From a checkpoint of a small audio captioner: muon at rate 0.027.
Rows from block 4 of the text decoder, named by matrix and row number. Rows with one number belong to one neuron. Each number is 128 + 24 x the weight over its row's rms, rounded and kept within 0 to 255. All counts start at 0. Numbers have three digits each. After the name is the row's rms in percent of the matrix's.
# fc1: MLP up (decoder.blocks.4.mlp.fc1.weight, 1536x256), inputs 172-255
# fc2: MLP down (decoder.blocks.4.mlp.fc2.weight, 256x1536, transposed), outputs 172-255
fc1.275 134:142176114113120143136111111131102142155123119164135130125116105119135155163138115101141156113149078147146119184144108172170106110169110167115132153183131099120138162102131133125157104093082140158130132117136139133145124114100137106124130100121101121133
fc2.275 129:081111166139103163130124124158182122138136167131108152127161159116152117168142159157124137129098103126103121113111155114112154108108143151142123087116114122093130108140124152129100120142100148128119112094112085137143140110137105161155105149144135126130
fc1.276 090:076114128156105147147115091100151147141113116106124145151144158104136177164132112130151118126138162101101102130141150104116077136152090123143123133162114108081148097112117100137133121091142099126096127147138107097157130093168144112136117132160117155160
fc2.276 082:147120123116166106074101127163133143153142106177170141102154077167096089116178106076119166106131140136134106121076135149109186138108153120159122114106092132078129122126125133120128134116144101124115110136116141152111130126111143098077120123099134125083
fc1.277 075:102147154142106134112148134176148115147162131109100081155094123112101165105087108138120153135159135142099113122111116167090118108150106158131117133119136141125105146125094123193164099094150123110111119155142116131130131084108158131103138129163079165142
fc2.277 071:142100135108104152148127119112169135118139097122131168091126161147114095120147135169137134144097132154141115146129149113116121154109137045157160084129132129195104130123166087128111148141109141136124121107127148115134136140161112109126118142124134129125
fc1.278 078:144139131133130077165156113145053133135134106124134147158109118125118115165112173129149112163141135098154146114112139124119127158133158140117166153115088102140166152155098119072166136108149083139113155105177116117132132154175118108133124157142157154132
fc2.278 081:136118143137090140089126137125135166136134135166130135149108113169107127120122151095122137090111097109086126146112113130138120121132122148136116146124111154161109111142115128091128123135142133148140111148134126131135160115101122142133134128061134130177
fc1.279 054:148120139110143115127156121107133042198142163124134146134082073111124114138091134121095119111131155131125113138110113142102146139162153117122165110112132137124116094147131131132108165132135138189114091113134099119134151141109112088132152148089093156137
fc2.279 060:108104127125109153145106122102111151064112073123137124094166146109104105134172149112117117140129096117161111116144153141174117154082140129141100144145148120142155141103146160100182088129133125107115174140166185121155065144141151159145138114198164096139
fc1.280 131:176130104098134124102075138131096151112120137082122124193150155125140117129072098118130136117097122153158156147187122138108107149145137152153124124092164146142106100147114095114130127101142117126143135111130124165122135092142093108125142125128115138144
fc2.280 126:133129184104148131162131089138131124125140111136104132114125101110112122106124121158141153106139137136127120089130147126138164103087106105142157167157135121115135171131142121138094124130148092135103078131177161152171143146122148143135117124140110105110
fc1.281 085:123153133116117163105074126157134118121170147127148123154161082161147146101101126189139111138087132123129109102084112122112172140120126093108111146114126132149117106143159099107095122131124117128148130132151106083151104111076148136104152130115132126131
fc2.281 089:122117096140116132136160134143156076153140084106129115121112124124136088154163154086091095115166106107147148134165099108152163098133122132107115123197184137085118134111091141098142124143132125147114136101114150156121155139131153133164141167115096121134
fc1.282 076:127184095121125106147169106128093097126141119123099099179093103103118086093125147150106114114079123179125171102121080158137141114109103149142131144159119135098190140172136154126188128122171162172113122119140191127155130112094146119109136117105135142139
fc2.282 078:129139138128121155108098149151144144090128101134165131089124103146131139130115121078127158112147140127123120149124133115141133114126123104144146131070134142126105161108157120070091137147153072144144131141128117134156157135144135114135109117123153078115
fc1.283 130:153160158142108112175127113103133156158114144120089146157146142106075134122129110061150117099121135120136124102103157111121135101127105147136132123161089146152150109110119130132159129094157169152105104121108101101140157113091119118200128119152102140081
fc2.283 138:155134161166132122126141119124141140160128143109124133131132127123124107093102138103142127118119111080103117145146162115134149153103118116109112149148095129141151114106101108111139108091136169124146127138130104113137109128124084106158091128147103172159
fc1.284 048:116100190117124121125150127119098134102123161123135147127138101112158098144131140143137142109118120129133135164075136148105104166125117117100092118130142118147175136114151135122118130139123121110116144182126094122123140164138150122157148113112155111110
fc2.284 052:180110104166112129125106124158114145143080106154086086099148118136123149157183115088132135134125104131123136127118095155112126108146108135194139127140129124098139163177120107113168096156149141126163123101114141126101102118134160143085117140139149136116
fc1.285 062:094166091111136156110143088112164111066136122166116120110131138116108133143114173128156121093158152136130103098141091177128153107131097120157133121151099113162116120117136114136165196123168173122090107111204167146183151119111111095141137145141093146114
fc2.285 066:134125107115128078134120109102112154119148119138145137161140138148119113119118102112097123127108132107085140188132121105101129110146118118159117132085130135130095117150094107114122106072114158145130089133090084166131120138149109160158085120124132139121
fc1.286 046:093128057117105120154122144152154090170089128120141107167151140128139129128116128141152119071135180145139110111154119146104167123137096155159164117115119150115135144156125149113134131129149182111159117145085138082148073173120081135129137144127129147130
fc2.286 046:118125155147162116117127071135115158147129146134129154118112125140109156153139180134087145152092107117127142117132175171158106097116136115085160119135129151126090129106113113112114131146109116137145134092161145139168126094116187162115149103124097141112
fc1.287 111:174108141105145127122131149128153126109127104145141099131116105088147130130145155099117106143107113136100121111120112138115137150112107100121146128143106201153092101123123149136143094092122156112073107108136150102136135129120132116158127151109125133178
fc2.287 102:083140165129079152143152126080104135127174143105129129156165145181159107100111122163140087133122137109096145141149138191156092130134136129098107115136080131088153119110105149130103162141101119106179140128160080147111093079092118113121140114134111160098
fc1.288 087:103103135151155130145085119140111098140167189136060169190121135133112109127079112186131105147109113125165114118121120115158127120124114131146169151132139147145086129100131153115122153141127108127154136190150144139080116100124144161153150157118133172109
fc2.288 088:125128163117114120110139139127083136110124092123129134108126108110099112134158175122111125089131095148132114115134130111131168129115143136120125096141120103105135130156101123131177046158152135135093131108127132152119167143112151094088107142165127101089
fc1.289 109:163120136116115130079110118113174085155143138124179164114125183101130149096112136129150077137136075115110120151112072139128139126138136138107157135110136098110128127123124137132140140112155146118126103146106156146128165153133131097169102156088118135140
fc2.289 101:102096110145152139160106128111125125112085107145084121166137113124106123127147161137107154090110086138126140110159135137131102113107115124155108095130160121127109163091172144121085118192078085152094169091124132124129126120121130162125159166134131131091
fc1.290 067:081128119126127143114155081151131155110145109171133161140142109090124136092132120148098148095116108117135116120119101146131122122166105098146166025143111119103140156129087160120075123146113082117092082134123129112085147148123152094166156143170135126178
fc2.290 072:157126123146121112165110113091103146133103105118149121083119119144154103194148132106129130158135114141144160150101169095120108143115111119134153173170185181148107091140140138142153132124152155130124138147119110111135104132135104119105121160167086114113
fc1.291 040:126126108143097123128137176115134137130159133160104153149128147100127153106112105137122130127142116141145164121109148118130129062125173144126118089137100137096084137167117139088129149151094100127100094108132138129150118113149168155156112126104131105095
fc2.291 039:132120096091150178141121072152099125149111156117150098095129133173133129121098151118155120126145135106148105126133123126110130166130106113109151126073138109161157097124126112140112088114182149115135137130042120101088127121104092129097139136156121152148
fc1.292 191:133141108121138125125133114157110161119103130126129145121092117116104142168148116093146087136184115131102146137133142128136117115116185119124129167138121159116128127178139108103144106111123136096158099100145106107127143113103112085148122138122124112117
fc2.292 163:152117203154118115117160125120144132124140175127136108119114133112166123082112132105105155152097109107162107101141148139133163138096136113125111105131117133133170158097137146090107153128134133147097125164112130117120153130156138122150128149144149100117
fc1.293 138:112148082121157168156121165150095149134143163142185124124062071140097135119113132135169131082126130172171073159157144147105129135152150141143118134115092110116123162136136135145108107115123112131108139101104139115150119133141118149138124160117151158104
fc2.293 143:142113143142124117145077108122148123142154082187135125124155146101120108134124108120112107117096139154116128149127159101125105125074115108122176075127088134094130116123129116140127103171113127129126189158134147168099122086065096123121086154147150110124
fc1.294 095:085150167109135123112072135132128116199094123068140087135122119132123156077128128147159126113137155145135078145125109157068153123110167124153146080088135172108147088097133140180157172120109166106124141106153106129124153121119150145130134147173151152133
fc2.294 085:160128084131126077168146153131135108126129094129112147144139142141115136094083106131089138102137135110091154101093132091129122101136114144118138113133120100153122157121122110106110128124135137130129079131164103142128127117130126112113096096143139134115
fc1.295 102:079109147134136076122130129128116100157117164077152140116105124095136148147126154107123151120122085142129147136153067123174126109123155100094150146129085142114105087124133138174126150129143118135094150154111130120128109104107074121116142087146145131105
fc2.295 097:118142093103153087099133094100121133091113117100151166129136148142150122122115140186125152126153137126104113108138144173104135156155126150171111152105132121176119158152129103117120151120145098132161115095124141117108216116130172116129135147143113110161
fc1.296 073:164146184139113118154111127077155142161144154142084112154146126107080132112154104085150113103174104097104122098102166106134153124124111131144141141172122159151152110147129111134141108078172151131143077148115097121122152117109112102166136137140088139093
fc2.296 074:156135159158105089161095103110119128162116143135094115148138130105097118086101145123149122119134123075113108142150163090129164156105119126114108160158087119144151093093124150116109141123154153128137102134136115107126099124089081133156117119138101118117
fc1.297 033:113111109156116136149117097115115108149149114118113103166132120076142146120104133130151085088117159147142154126149148131136127172081148109121158119163102088162142100145145126149130149132170170135094110138126133152109129134118138065174159135078124150123
fc2.297 037:101127114164104102131150174113141157134117112153114155129116134125104118109158116134130148142130101118119098151149111101169126164110152121139114171095129103123105129089162116113116146151129103137165133142141119116142163114128161149132118150097117148093
fc1.298 156:142139128131147149122124140135128117150176134107136143103134132094140119138116129127147091161112107119123145131089092109107120117149137141132105162153116120162157133130106140108099104115094167084109054142136184100122126108123108112111118139150097170154
fc2.298 145:133087133146117137126165118144168119124120141168067104114089114126117131172083080138136121136166148132173112093151131118133129142137082137116151131088154131108097122178164109117162144133121109145169158113122128115131156120077146162114155162133111062133
fc1.299 094:139148057163137143175127121151127106137126133118109118143150158081139110114135126138147132103143141102181117179131112147113131143118162102161116119148119111128120130115156162160142151126102129096168177108136130090126163121157090143167163170144136145149
fc2.299 090:065138184120136120142093138105151107129123133140156152126085137148125192150139107116123153137109147113167138117117162156107050141165136110106156130112087100142151147140124136121110178119175148171121123075075105150113121105124099134079093148102083121139
fc1.300 043:109116087120142100104103112128109125143101119132106148158163113154131135144171104105138148121128143156134125094093134138149125151100133141171102115127114099181170103118114134127140141122147102146162119087126132160157114193139133106082105147123128142161
fc2.300 039:098161168118129114145114122131171156109146076133100139099123130150124113085127112125134110081146167160133103176163103139084138146110149162116133107167156103077121138182121103153133146104117133121117112158121067163095122114105145119130096133140113103121
fc1.301 059:122171124144156160140069120150128140112114137095101085131127109157107123117128112120088074139117110110177167101086128148133152118136141075166121097147134153155146125165105155135140102099132118118134142129177153156125137142089123122168135165151120087095
fc2.301 055:129126138108113100140145130112127133130158117132124164109140140116142128135123117130131149123177157132142083162104167109112144167120116138108124139117196164154129154122127120139141163151081163154132148119093123109116095094093115160106124119135134128105
fc1.302 133:099073150100104139096130107137110090115156112122116146117112095135176126146135131104131104135158118143151126140147157167137126081097115135130143134099160086137109120125144142165106097147093093070155090138177140073116151157162128091169122149117170099130
fc2.302 120:187147101129151156135095140146100161125083164152117112169112150113124099162141119073116138140133109127113106092116092109138122130128103148131065166187120134147142166135088145102159101129127125187138171119122131110111145102146118143133178084135107157146
fc1.303 082:141136097078166138125180118121130111093112119164134109186121124129121049064129130143128099162085144162124126102115121148169109112125148154126120163144156104123131127143109107157146148168120079152131158120148138142088115153133117110136154177147150149095
fc2.303 071:127148114120122111074112175102107138131153136154113136146104148132154119146145128134154113154134124150111140143146097146148156123098113176121125140082150139102135140115140143135141112130142150132082126091141124067141125103138129140097161084075132120108
fc1.304 090:141095123155114174168134161085135089112107129115108104145086102126096103134111137128130175122110110089112113141079099127124103139153150094141153177155170139143119116114133138103152124080138118127109128122189170136151140118137135112139137042139138173105
fc2.304 089:135177146120090087104097097149099145126105135105105149143162157178152161176174132150118134107126164149099115139151139146149137122140096144131133112116135132088144176114069105157122128129114139120134138128102091160147142172121125138159105190151150080149
fc1.305 109:149095093142158108131117140088159168190143175165133133160139132113082118167138123154145101110105125122092104135133097156122100157140094156139148131159109131138136090111101186119084092106128102119139146121140143103157124151125157115091188168145121160116
fc2.305 110:088120174096117132088117115136144137100149112149093134156092136055161138138111130133118166136146135118141146123123132074129160145132140127139079127139083147135158158139150126130122131143184137119133157099098167123091111112146121133102111153108148107135
fc1.306 095:179107149141145098151142132108113137159145146127096124136123135146145083179117146121104123105137133102138110104140150104099152111130115139114135125121130137169114088144118126142129144099126092139132112185095100132185148080067124136132166138106162116129
fc2.306 098:102126141116127168123117114159129116111075128107146119098158093158126141104142116106119143105150137135104125110119098106129106154120160111180112134148119117111145178084098110113148132126136136112170165104175139150117143140122128084156133169167109125113
fc1.307 040:103151143060172108141128141157112171133127131105136095069120138127161151121106090102131111121095137120169112157152116124147132099178139128138179139142117133148115137134138144153119137100116093125149122134116133132101137117133156146132160135183087140106
fc2.307 040:159137151133084150162134125117127108103159150142069120126155137133111139131152123121136135104120113136079131141140117156178121134100107070158071177130139146120099137134149106105129070151123151142095155126126100141154106142143130099127082114074124125122
fc1.308 050:115117127141123135147109128159148146122114128133167067151131114093116094104112159102116116119138146110152145095128130130150147150095154136136087171180110092122159103103160113100180132115119143115144113077166124143161099131073121160167120143153156112098
fc2.308 051:125142158120096133105116113106127118159146124145125207172113160163131142091124092150144120138107101107082069117111120144102119115140114122124146127114115127130085155142152133105100096153147141116105134155087100141129151148193132070097123081121120126161
fc1.309 177:124128107127111130110117158110142101150161126144146137134058152149146129111105139147119158143122128181127139137154153115110121128132070151117144112132115121136125142136149101116198156104177118089171163119123157130077150104150138134127104117138102135090
fc2.309 179:100086134099139120115109152114137139145070139084095129168179107115142129160126163158138145100125137117123148091113105160158139093138175142110135138132094119128124094151102171174086133124153095136119126138134108179152124154109101131129155131115130172109
fc1.310 202:134185160129085109148133127134117031165093123140133092156135152152097136082135090116096098129131148156115139179153100127141121115169132153149116118153130139148190129097132163143120151104123074110124103145121128115139184134185100119141129094109145138114
fc2.310 197:147168116149121132148138111114098158093118142124132124093133128085133116151106115152135100094126147168141119140145129132090120123118120102147157144142094152092126124131085154159092115145131138090117123129116113106120139134126146101145150133122135144123
fc1.311 147:125121089146134140117122151114172162139145098173148156165085122085093080138137150129132171143139127132142125097141125147134164119124148100183076121132146130128114108163101099158136108098138132108133145118111100112143092136109150121167116155154154127149
fc2.311 148:124130121099102124135146159109140173151163127123087098114143147111150151131095093173133115159080122131103104123097119118151149170115095145127149095119082124132119151115112172105147110118151104162113143161130127155096122104141099123107123147117104104122
fc1.312 080:168134082151124142129141145131169092162094132148141124185125140145136150115122121145177137164172100120130078161175117164138129094101112093149121153115132151118127135148162127109143071146123134132127127113102078108140097153138147104122089162091120129124
fc2.312 082:101133133111127157144100097144105159125121143130148143142127140113095126107121101139139090129113152141109111107130131119148109179094149131130122100133123134124121101178110150125141096128097138125126147138123146160138153178119106178152149068138083076187
fc1.313 062:095113100172139136154087134122104068117063092144138123137155058146109105137157156142135157112155115130110123157139155145118143112154108125088098122112145098111115149158128120149141159144163118135137145130132174103134104125103146099112115126107157132109
fc2.313 062:111171121140134163095145137132136142156173136098136161112095170129112129162157112108105142109128139127128090111141122134157098107075125120130133165123102134156089135155116116161122115130128112102121165103128080123121184117174105131182132158137101158163
fc1.314 089:142153096161138109115164149112122138111149089110144105160136109090146143149145106164099166125138134149155080121133137130173141094134131127097171132125114130151090097159110154136105106106164128111131155160173116132100127124109145095184123162125123166153
fc2.314 083:155083159121118172128089116117089138097106146135142106106108111121172164120121108083175102078163145132126155145132135134089132127112084109179124133147139130139148101151209103138155152127128110077117136097089116137146147109142127166139124126107105136115
fc1.315 114:138103151101175159121170134146069170101118155107114133160119141113126169135133064133179107146111139122155185100125121157114090160111153132134166110127141136142134067149100084104121168114093092149154137120135122131130124153098117150114132152120127116118
fc2.315 111:104165106126109094120167127155207123185154103145128142127148096133110089139111126095110139139130135157131109141099129113126096123167104112082139186149094099098140142130135167111101128162139099132082142179106114143157136097099076119122153114123099118098
fc1.316 046:121189125166104164188160144103084106138176146184140097145092137150120093106127125093171101143089097103157166157137118109121141136181106132162109119135118154135142132166107158129145144137120135099137143098113093139104180125162139135145134122107084113087
fc2.316 045:125099146118129107137118096158139133138120118141113150146178152134129168136131101143130113118127173157104129149124128122122096130108162135125152130124141134148135092119171090141131086180127113100121135170190170102146081087162148154158099132156097153126
fc1.317 100:062168105129150144144126111114113115113103095159130134115135105105128141103133150126128149122134140138161132132155143146110112150120122139146116153140124140128125109147170171140068085155125137102127130109106076118117169109145124070111149125164075137095
fc2.317 099:149132137081135126093121157129157122127113155073118100122126115116093115135147072122103168165080119147149130113101113098122141131158165119131145113139141155108147107083127160086174153147106112130116156123121161098145088110113143162136119148128135102109
fc1.318 147:076115137116121091153149115146074139087171121144123118145140086097097109127058129102122146104104140121109168135130125133154127136130170085125161146122148131105106135158161153125114119107154135096125169115161148146116104118128140115133108113095116172167
fc2.318 161:121117149106176138099104163125155108118099116099091145107130134130206097150140169084121097131152140143146147126110110131108091086129103121130112137108157147114115128128159119103192115109153128126150091198129160121129128159148134141105143125132152096132
fc1.319 065:100122118129119169105142117100126089115151099139171137112104122144129107112150116111160121110089100096178114138136135137131122123116156137112086113121146144104140108127166113106144139130136102125155150151090137093130145140145137118166107113135155183119
fc2.319 074:119101145153116103164084144165109165106133112124159112139140126119123143135162160131112112115148145174131167122097135102158167140096120155200157134107100133104119159087126167170119148094113159127115090075106110128158121102117087148137135170104116153166
fc1.320 059:129120136173122141117111113120101128065120138152114090109072136112141115120133091140120128137146135134099123091163127129131120073118132131127128129116107125148131106149116127169093156121122114151144111120119131117187118143152142132132137136172147106163
fc2.320 063:126116117097113154106115150145107139136133102078125135172149111136149139150126123121135150075103155107100157139149136099124140125149140096142168168169118171108119125112140120118167175107155145124052130131117160110112136110137140140145145097148123131112
fc1.321 064:133113127136135158109130119105067128135151094107077105097091153158115128133152141101152139147117066162112118144122127089126133123153180134143148153102128136133078184126083127118125146137124118114155105147142149113129133165096124109155119117120095145155
fc2.321 064:133127134122095087160132105146163140126142125153152154126144136152144116119125107154149128127158138143143119128144138150103097122140068076105121112090157120125136061120099126154131139141108134135135170112136110181136133115130134131102122108129131131148
fc1.322 110:162131112152123147124111159123113107130112099160155117148175134160144105136148145159138121115143123106128135121127051128099117067085133117085134126126118148119152139147126106139148079194120146114098146133123125166097090114110139142114110108148095117142
fc2.322 111:115141147144093062109117119140189184110117136084147137122127165104117114162130149130123097141102143176120130130110147126143132122128149117159096129123145118146089122110126124133121131105128165129145153143127142100156185139135152150126157130117155103133
fc1.323 133:102121152096118152136160121162106144148127112135099131139099150112099100132152105100114130080154109127102116143145073145153086136132154109131114202165135101109165126131112093142129127121107147151084154135108138134117104173185133146114152155114150203131
fc2.323 134:119112122155127093122139161120131122140166081118124140140120086163139149130135153181136116158108145101116115116134144102110118111097131168099141123117112084136105136160136161104152119162162117139146119119156143118123130115076116083139070095094143119145
fc1.324 054:107134146142154164156155152133077132140143147126084136114106102094119092123129112137123131127183118165137112134121187138107111113088145155128166112127132142143106162154104121124163115180136089112125163149121124132122179143126117141142177161124107076120
fc2.324 063:149120096090147118124108123083138183127153085153125113156127093150124085147138090104127118126146166142172180150145181140119106144090097182132078145142139152139155104087139110100129144141147122144080039116154112064153107120137093125138123121150123116121
fc1.325 230:165144103164119130158102122113125094118142148183149129123150127134188114107143077130143128111098136151132093148103133152089137121099134114112080121138116149126113132113108137096122112144144119147140143180143125131143146115114120114120136116162164136139
fc2.325 218:109134129085095107146102143137118119129125111135102113118133162147130138120153179150122118106088144129091136104127117115179130133103194126120117067135127133116101127078160084117125112100154131168152099131146142143150120130140108169085181124153139135134
fc1.326 073:122116121159123137173135146110136133101113149120090101137125092123144132096125125113104126152154150121135058150101106134120145106113096124132117087132174099139155111139125137176123129123138074147121121145188105131100160132108143091139175103154121170146
fc2.326 069:138137101156118154119135135101139112125126091123175164122104160089089127140167120076071090114096151129113113129159160065117101169124131122113156148145106154135123114114176135101133150159096131145124160099087110164153121116113137152118129122130168100097
fc1.327 049:122132119116130158086110137142081103089136100134112122185105145131114128137142153141143121107107151138153114143122115123111061112144163130105152151159152141129104105137142137103090116111132171116117104112124133159120103114149094117143153141098129179140
fc2.327 048:069144137138144114088124126136142127120113105140181105135125134149113107138163099127144155117119111124137095116127122124133140136117083118092142133130115103135174114113151119111186109166176115104082120110155116134100162157171120119143181157122114103171
fc1.328 086:169144150111119107123099172136126106118092191191139103126157166145168124104085123144108089110167125127135135163109137128098111128152140131128101093138160139122190100093133146132120110125152152113157121112137141110135088120125136133141144099108155116144
fc2.328 092:146111133120147145135142114070124124133140091138149126131139150095088135156173127176131141114081124136159139108098118138130106123122128127148122140133088143139110157119101086131142131129131144135187086104088155125106166117137122115124089142161112159111
fc1.329 140:115096074130128085149106159131146143092122106128144136032130134143165140138128117138113161127156107118139103099136136123135136121109109108174144135149088131149141149165127140068138161082153142163121156126117137156134117104129130139131097147126147108147
fc2.329 156:141135145136134156127089082113086119156151135183137134149123105151111120151121152116138120112098168102058157151099162142119140177098163101118071122101144116113142068102116145141096116140112136132120102141152126123133116136162119129155171130149122148128
fc1.330 059:138105126109165095128129113142102109172136066106128141147160131120099155126068086110163145129114107164106151150140127177146139061144122090144124155132133116086097085134147153145125093183153151114122118110114143144162152156074110129125094116131087122131
fc2.330 061:132148126128137163135151105105117095053151090113135121146131123074113102092194136119135119122119169110142124119117123119122129160149119128130168152181119132164134125128155120127143135069128143105100158149168141187130127159188148113115119121140171134115
fc1.331 049:158098131147155154125104129139114123095105095123162151099098140133101109105110185111139142100115131097176143111143113131114123088169137109139164126158123123152123111141152130125082118132153172148097114131165131161114134162149094129179128145096146168151
fc2.331 048:096149165117116162143110117110074121124165096161167127164125126090146105198167132151118131134140095143130099155145125131120134164091127138138146142115139115111131180145138131127166131154098154122115149094139134116127131105141096138106149125174104108138
fc1.332 040:122120104151145115069154113122136134109133152136106131120100149117145129155155110122115117136097124127130121136135087146139165122154109152086065139130149158147161135106091105174156120115139102155151146124132122079154102130147137133127177143146128137127
fc2.332 042:117119136129090147131096144082149138142140091137118113186150156115150160113095139114137126121120120140128100162075125156135094120158088092155147153083128143127070124153115179129151152113134116144155110109110135187127122134113115150138160120127090131119
fc1.333 102:128179125127123105144137098119127094161122117101118142133082101142119136135108110112135125135111084118075131106153146142144143148136103168146130128155137133106128170122152131091141087103155163130146098146156092113106143147060066077125098148117110118157
fc2.333 104:093112159181150130127130101092133132116122174151149090155185155128139097076130129110123104124097146109109183147116101151086123146124151144158133125130121161122102111096123157109112120141134117115175090155126151085124145115173084149157131093176117153123
fc1.334 077:155117113117151112122121130175093097157105142139138099085081144112098132119110121088137138153130155098127128135059125101114133095141112138148099138127124102090157099118145137128105134145128149103116111152093086154168154088121148115103123123088117106140
fc2.334 075:168109109119173123184118095117108122107101182131130149144149112127152124136113160117107145105130117186135150141158178171153120187082117115150156112117105103109120136147146147120144108118149114137151147103131105159102145109132116145120094139138088121134
fc1.335 121:148133101088147131120091151157121118117118128179125118154136138134140137140133083128113106115085095158130127097137092117118129123136093152112136160175136140142126157147149098116118133122099104092203111119129153169156078126098142135117121126170162114140
fc2.335 115:089129171169100168091100099086104126118169124110090184134089111123109107106132124158132125124158156100099116144119170144177126164141106121159130097091125136120123160138121123128131144146126141194100152135145140111158135085177117084149165106108149143097
fc1.336 188:109129171112122126130140129154080108112108138104140106133149142072165165112107099098105167098136118184148135132125076132123149109131087114127130121134107168122104154138138161134137120140096103139112144130183102112146160146119155091122133089153137141108
fc2.336 168:128125084142135095141114116116139122159116122094113152171118170120112125156149129145138093137102134142147136144093125134119117100132112153100122111140154121148154134163102139118114126090168129111193098161113110107100134079146128159138100151083115130117
fc1.337 034:121143162176093131182154122147163149128130130147125096151132132126095109065088147148107127156145138105123106159117091164119139098136159115118115104157127128133149134131115118117115115127112118181084091120157168127134117109124145091108120137136117140153
fc2.337 036:120123102076129120111094109115129111138125120156169121100131101158153112129116136172159107113092112110112078151166090116102081148130132156143138108123187119128104095124124149069121070117132134087138154124134096118134122139131131142172097118173118124155
fc1.338 158:107153103145079143101121097116131145103089146116122165150095120152135118118117130148170131115096128129143088142105167146099104147100138137138067164153142084166109140113129142098166127083166103119152130185151136139121139107136143143114158136148074077128
fc2.338 161:166089163139145092150111150156139102186146090156068100115161087116134142109158144127061116128170154111066162087118111172171148153126138135115172128142072149128128140118122130150130108122110172121153133105084067135144126139150116120115117137160166116149
fc1.339 050:083093116189077122105101091141117124087101110185151113189130141097104130102133113095160090045108168116104158159191115150137095091139140122114104173120124109114138118122107131134129101133146157093153126084151137093129135121145157134140104138146100155139
fc2.339 045:162115173092141107115140155116156140117123149136150117112146117130170128187138115170113143147117151129151106098068107131122131126110103110119094140182116136115156085107148107113154164121129118161119144149122083123121130173121095132135149120111142123136
fc1.340 096:142150115120132102168133120155147139123142152131135143115122098155106147161168121169131093138163109141157138127152161213151139147091126134116151120168126130153073130127115133146105152108161120131137171140165133146143159111096127128135084128128137165122
fc2.340 092:110116096171054154154090146100128126153125105125112106131135139118130104073096112082152149117137117113130165113127117113131119106139092112126135111079141125133172148125132154178125125146162128140116114116127107133129101129155095125152157115132132116113
fc1.341 163:131114130122133130098108110115126140169076115133134157120160120157175092093153119139161108126116189119160130109176127145130119106155116121173142161088144106171152111116101137179139104132110122149151121147136160124127165087100101123129099115126109109154
fc2.341 148:120181153140130105117151140151147116150170088138085105160116129114128145166144115120102123143133070130101142136140154105096141142131131142122143070126094152121132134097131084104092113101151177114109145090132090088121106136186149117128172137174137112124
fc1.342 032:122155118123157136093135155112102094107132133142088092125146143155164118131117102162096127124113132161172088114134152156099137126106138121162106132100134175133159106173163123107084122167118145118122154124088091093157160168131129103123140184149135142110
fc2.342 033:126111063132105127156139108105153137087142138129141107139124088131124141123134164082091124088102195151124155176156093100135139178093140149149129130106129138101160137082145144152192112122123148158138146110140147101131106120159101147136128149148132139099
fc1.343 179:109120102138095116161108112089121149130118136114086083171137136098124144179186144094152125117137099168142121146125110154155200129118111118116111136143129128104124138110141140171159125100134142141097090113141124120102121135133079092106118160127136167120
fc2.343 165:123125146134151121115137144166154100129135065119174124118127160108129059118087119153116147104094147100132137117151146144119165111105131133078124105104129169144124128104127165129156123125106143084120137135110105102178116111125125107156171149118100138130
fc1.344 119:131133106121157162140147135158120153151131121075122145140193109144125117113107150112125102111099159129098122135147129141147121144156144103098129096138127147096107126098104110132117137095135127117164131122114122149123116164097135083145114101127128168171
fc2.344 108:124151133139099104098127156126135128141121135122128123161094136104164150103144108104120130123165132117176132133120152152147168091109110093105100117125116095165141132168135119127103133150118080129068093101148112109122129114124052156116121125136141114121
fc1.345 133:076164109139131153114101110131126114153145123172158114140133156179098130146150097160122140120144109134150144144152101122168061138087135153145111098145137110133112157158107085146110133138149154092123137155056123147113144171127114167118142141111122145150
fc2.345 131:147120121146116115149155123119119131120148131115100111143154159130132096176113141128126129129116104120119104116111132131141134138137106108104134141134160130130164127096171158101137134144089132135145122158163135133113119097102127147123114075135087112099
fc1.346 060:149148122128115124172077121137144105159119123148104095152088134172139121170157129155112113135092114151125173127106117115130125098150115105123133152130113140108133170128120112135143122123120140158097098124131137150160150144130099111117098158161105125123
fc2.346 061:126142111077150141123149094126157119099184136137129157084172124124134101109118126127156148065166168116128108142124180143112145131121122117099154082099130141101140136131161163142132122103113136134139167165137112123145099103116146164147127113116152123131
fc1.347 115:146152131118123137122154115148137151127188142139159149098130099111125095190084127151105183138153123149119129166120124046134083105144161130139114165128140146106113114111131096143098132095131146116121157092098124176115116107117106137149109097190128131112
fc2.347 119:109152129154161123154135159067112100150099125174107130181126171133138142091163139164157078079100118148149116114173134108141153139097157155101140091157150136123137123154146085136159117152119132128144145141134134092139111141125115096129145150141129136097
fc1.348 073:105118136140141114141107127155100162147099109115096122143127155110117125118094130128082126102123129141133104107117075140139105175113166104123144154071155134167139185119129159143132094106153106140172124129090115141156130134141134131123130117148155153141
fc2.348 077:181149130084134122133143087073119156127151123132123102078097125074087109090142115131100086106095163124083091148166148100130183098164128093110156079118145135107135101150149100116165097114144148112107103130150127129122151158102144143131110100149121123107
fc1.349 138:068133137120113118124151163159148123098108155134091078098136080099109126157126090117135111130093136126157138085149147128126112088124118121138132144081108122107137143131148089130140135157172148138175091118152118124138108093097162137109119129165129110140
fc2.349 160:104118136132136171104172114131150154102132152106086070096124107149136125178150105103136129126112127107116155095112126106170091104121105099173131154127129159158160124140146119133130142136133146103198124106135106093150123134140165102120116146147171119110
fc1.350 083:129102126172137117110143159117134150100115173110169129124108171162140137089097118140133165156135135152143088129171113170127134117148122096131107124182141117112103145152087154127114115125108150128163123130173122172101159129119118081137131114143127149125
fc2.350 086:120114134107075109119122085089129127130105136128108158122130117067049126113128119124129113119153117137102119153111150124154104150100112119189132157105140138118148138120206108172115118111167146126124136154131159127098151116152135153117113106114151113112
fc1.351 140:120119102164115133179142120058111117116137113095163121144122146095108098158109159153135130089094135123142077156100099128164122097090169139156120074169166106171115129140133135127144149117154138116130113127124157127091150150110097122154094122143134168139
fc2.351 141:179132139141150087075072157138110159093092121114096123122141109153168146140095151113122100086157112132147116110160091112088078141181118108116122142108142120115128123145158097110139107124134122158123113073149155177184109136161201133067094126125090123140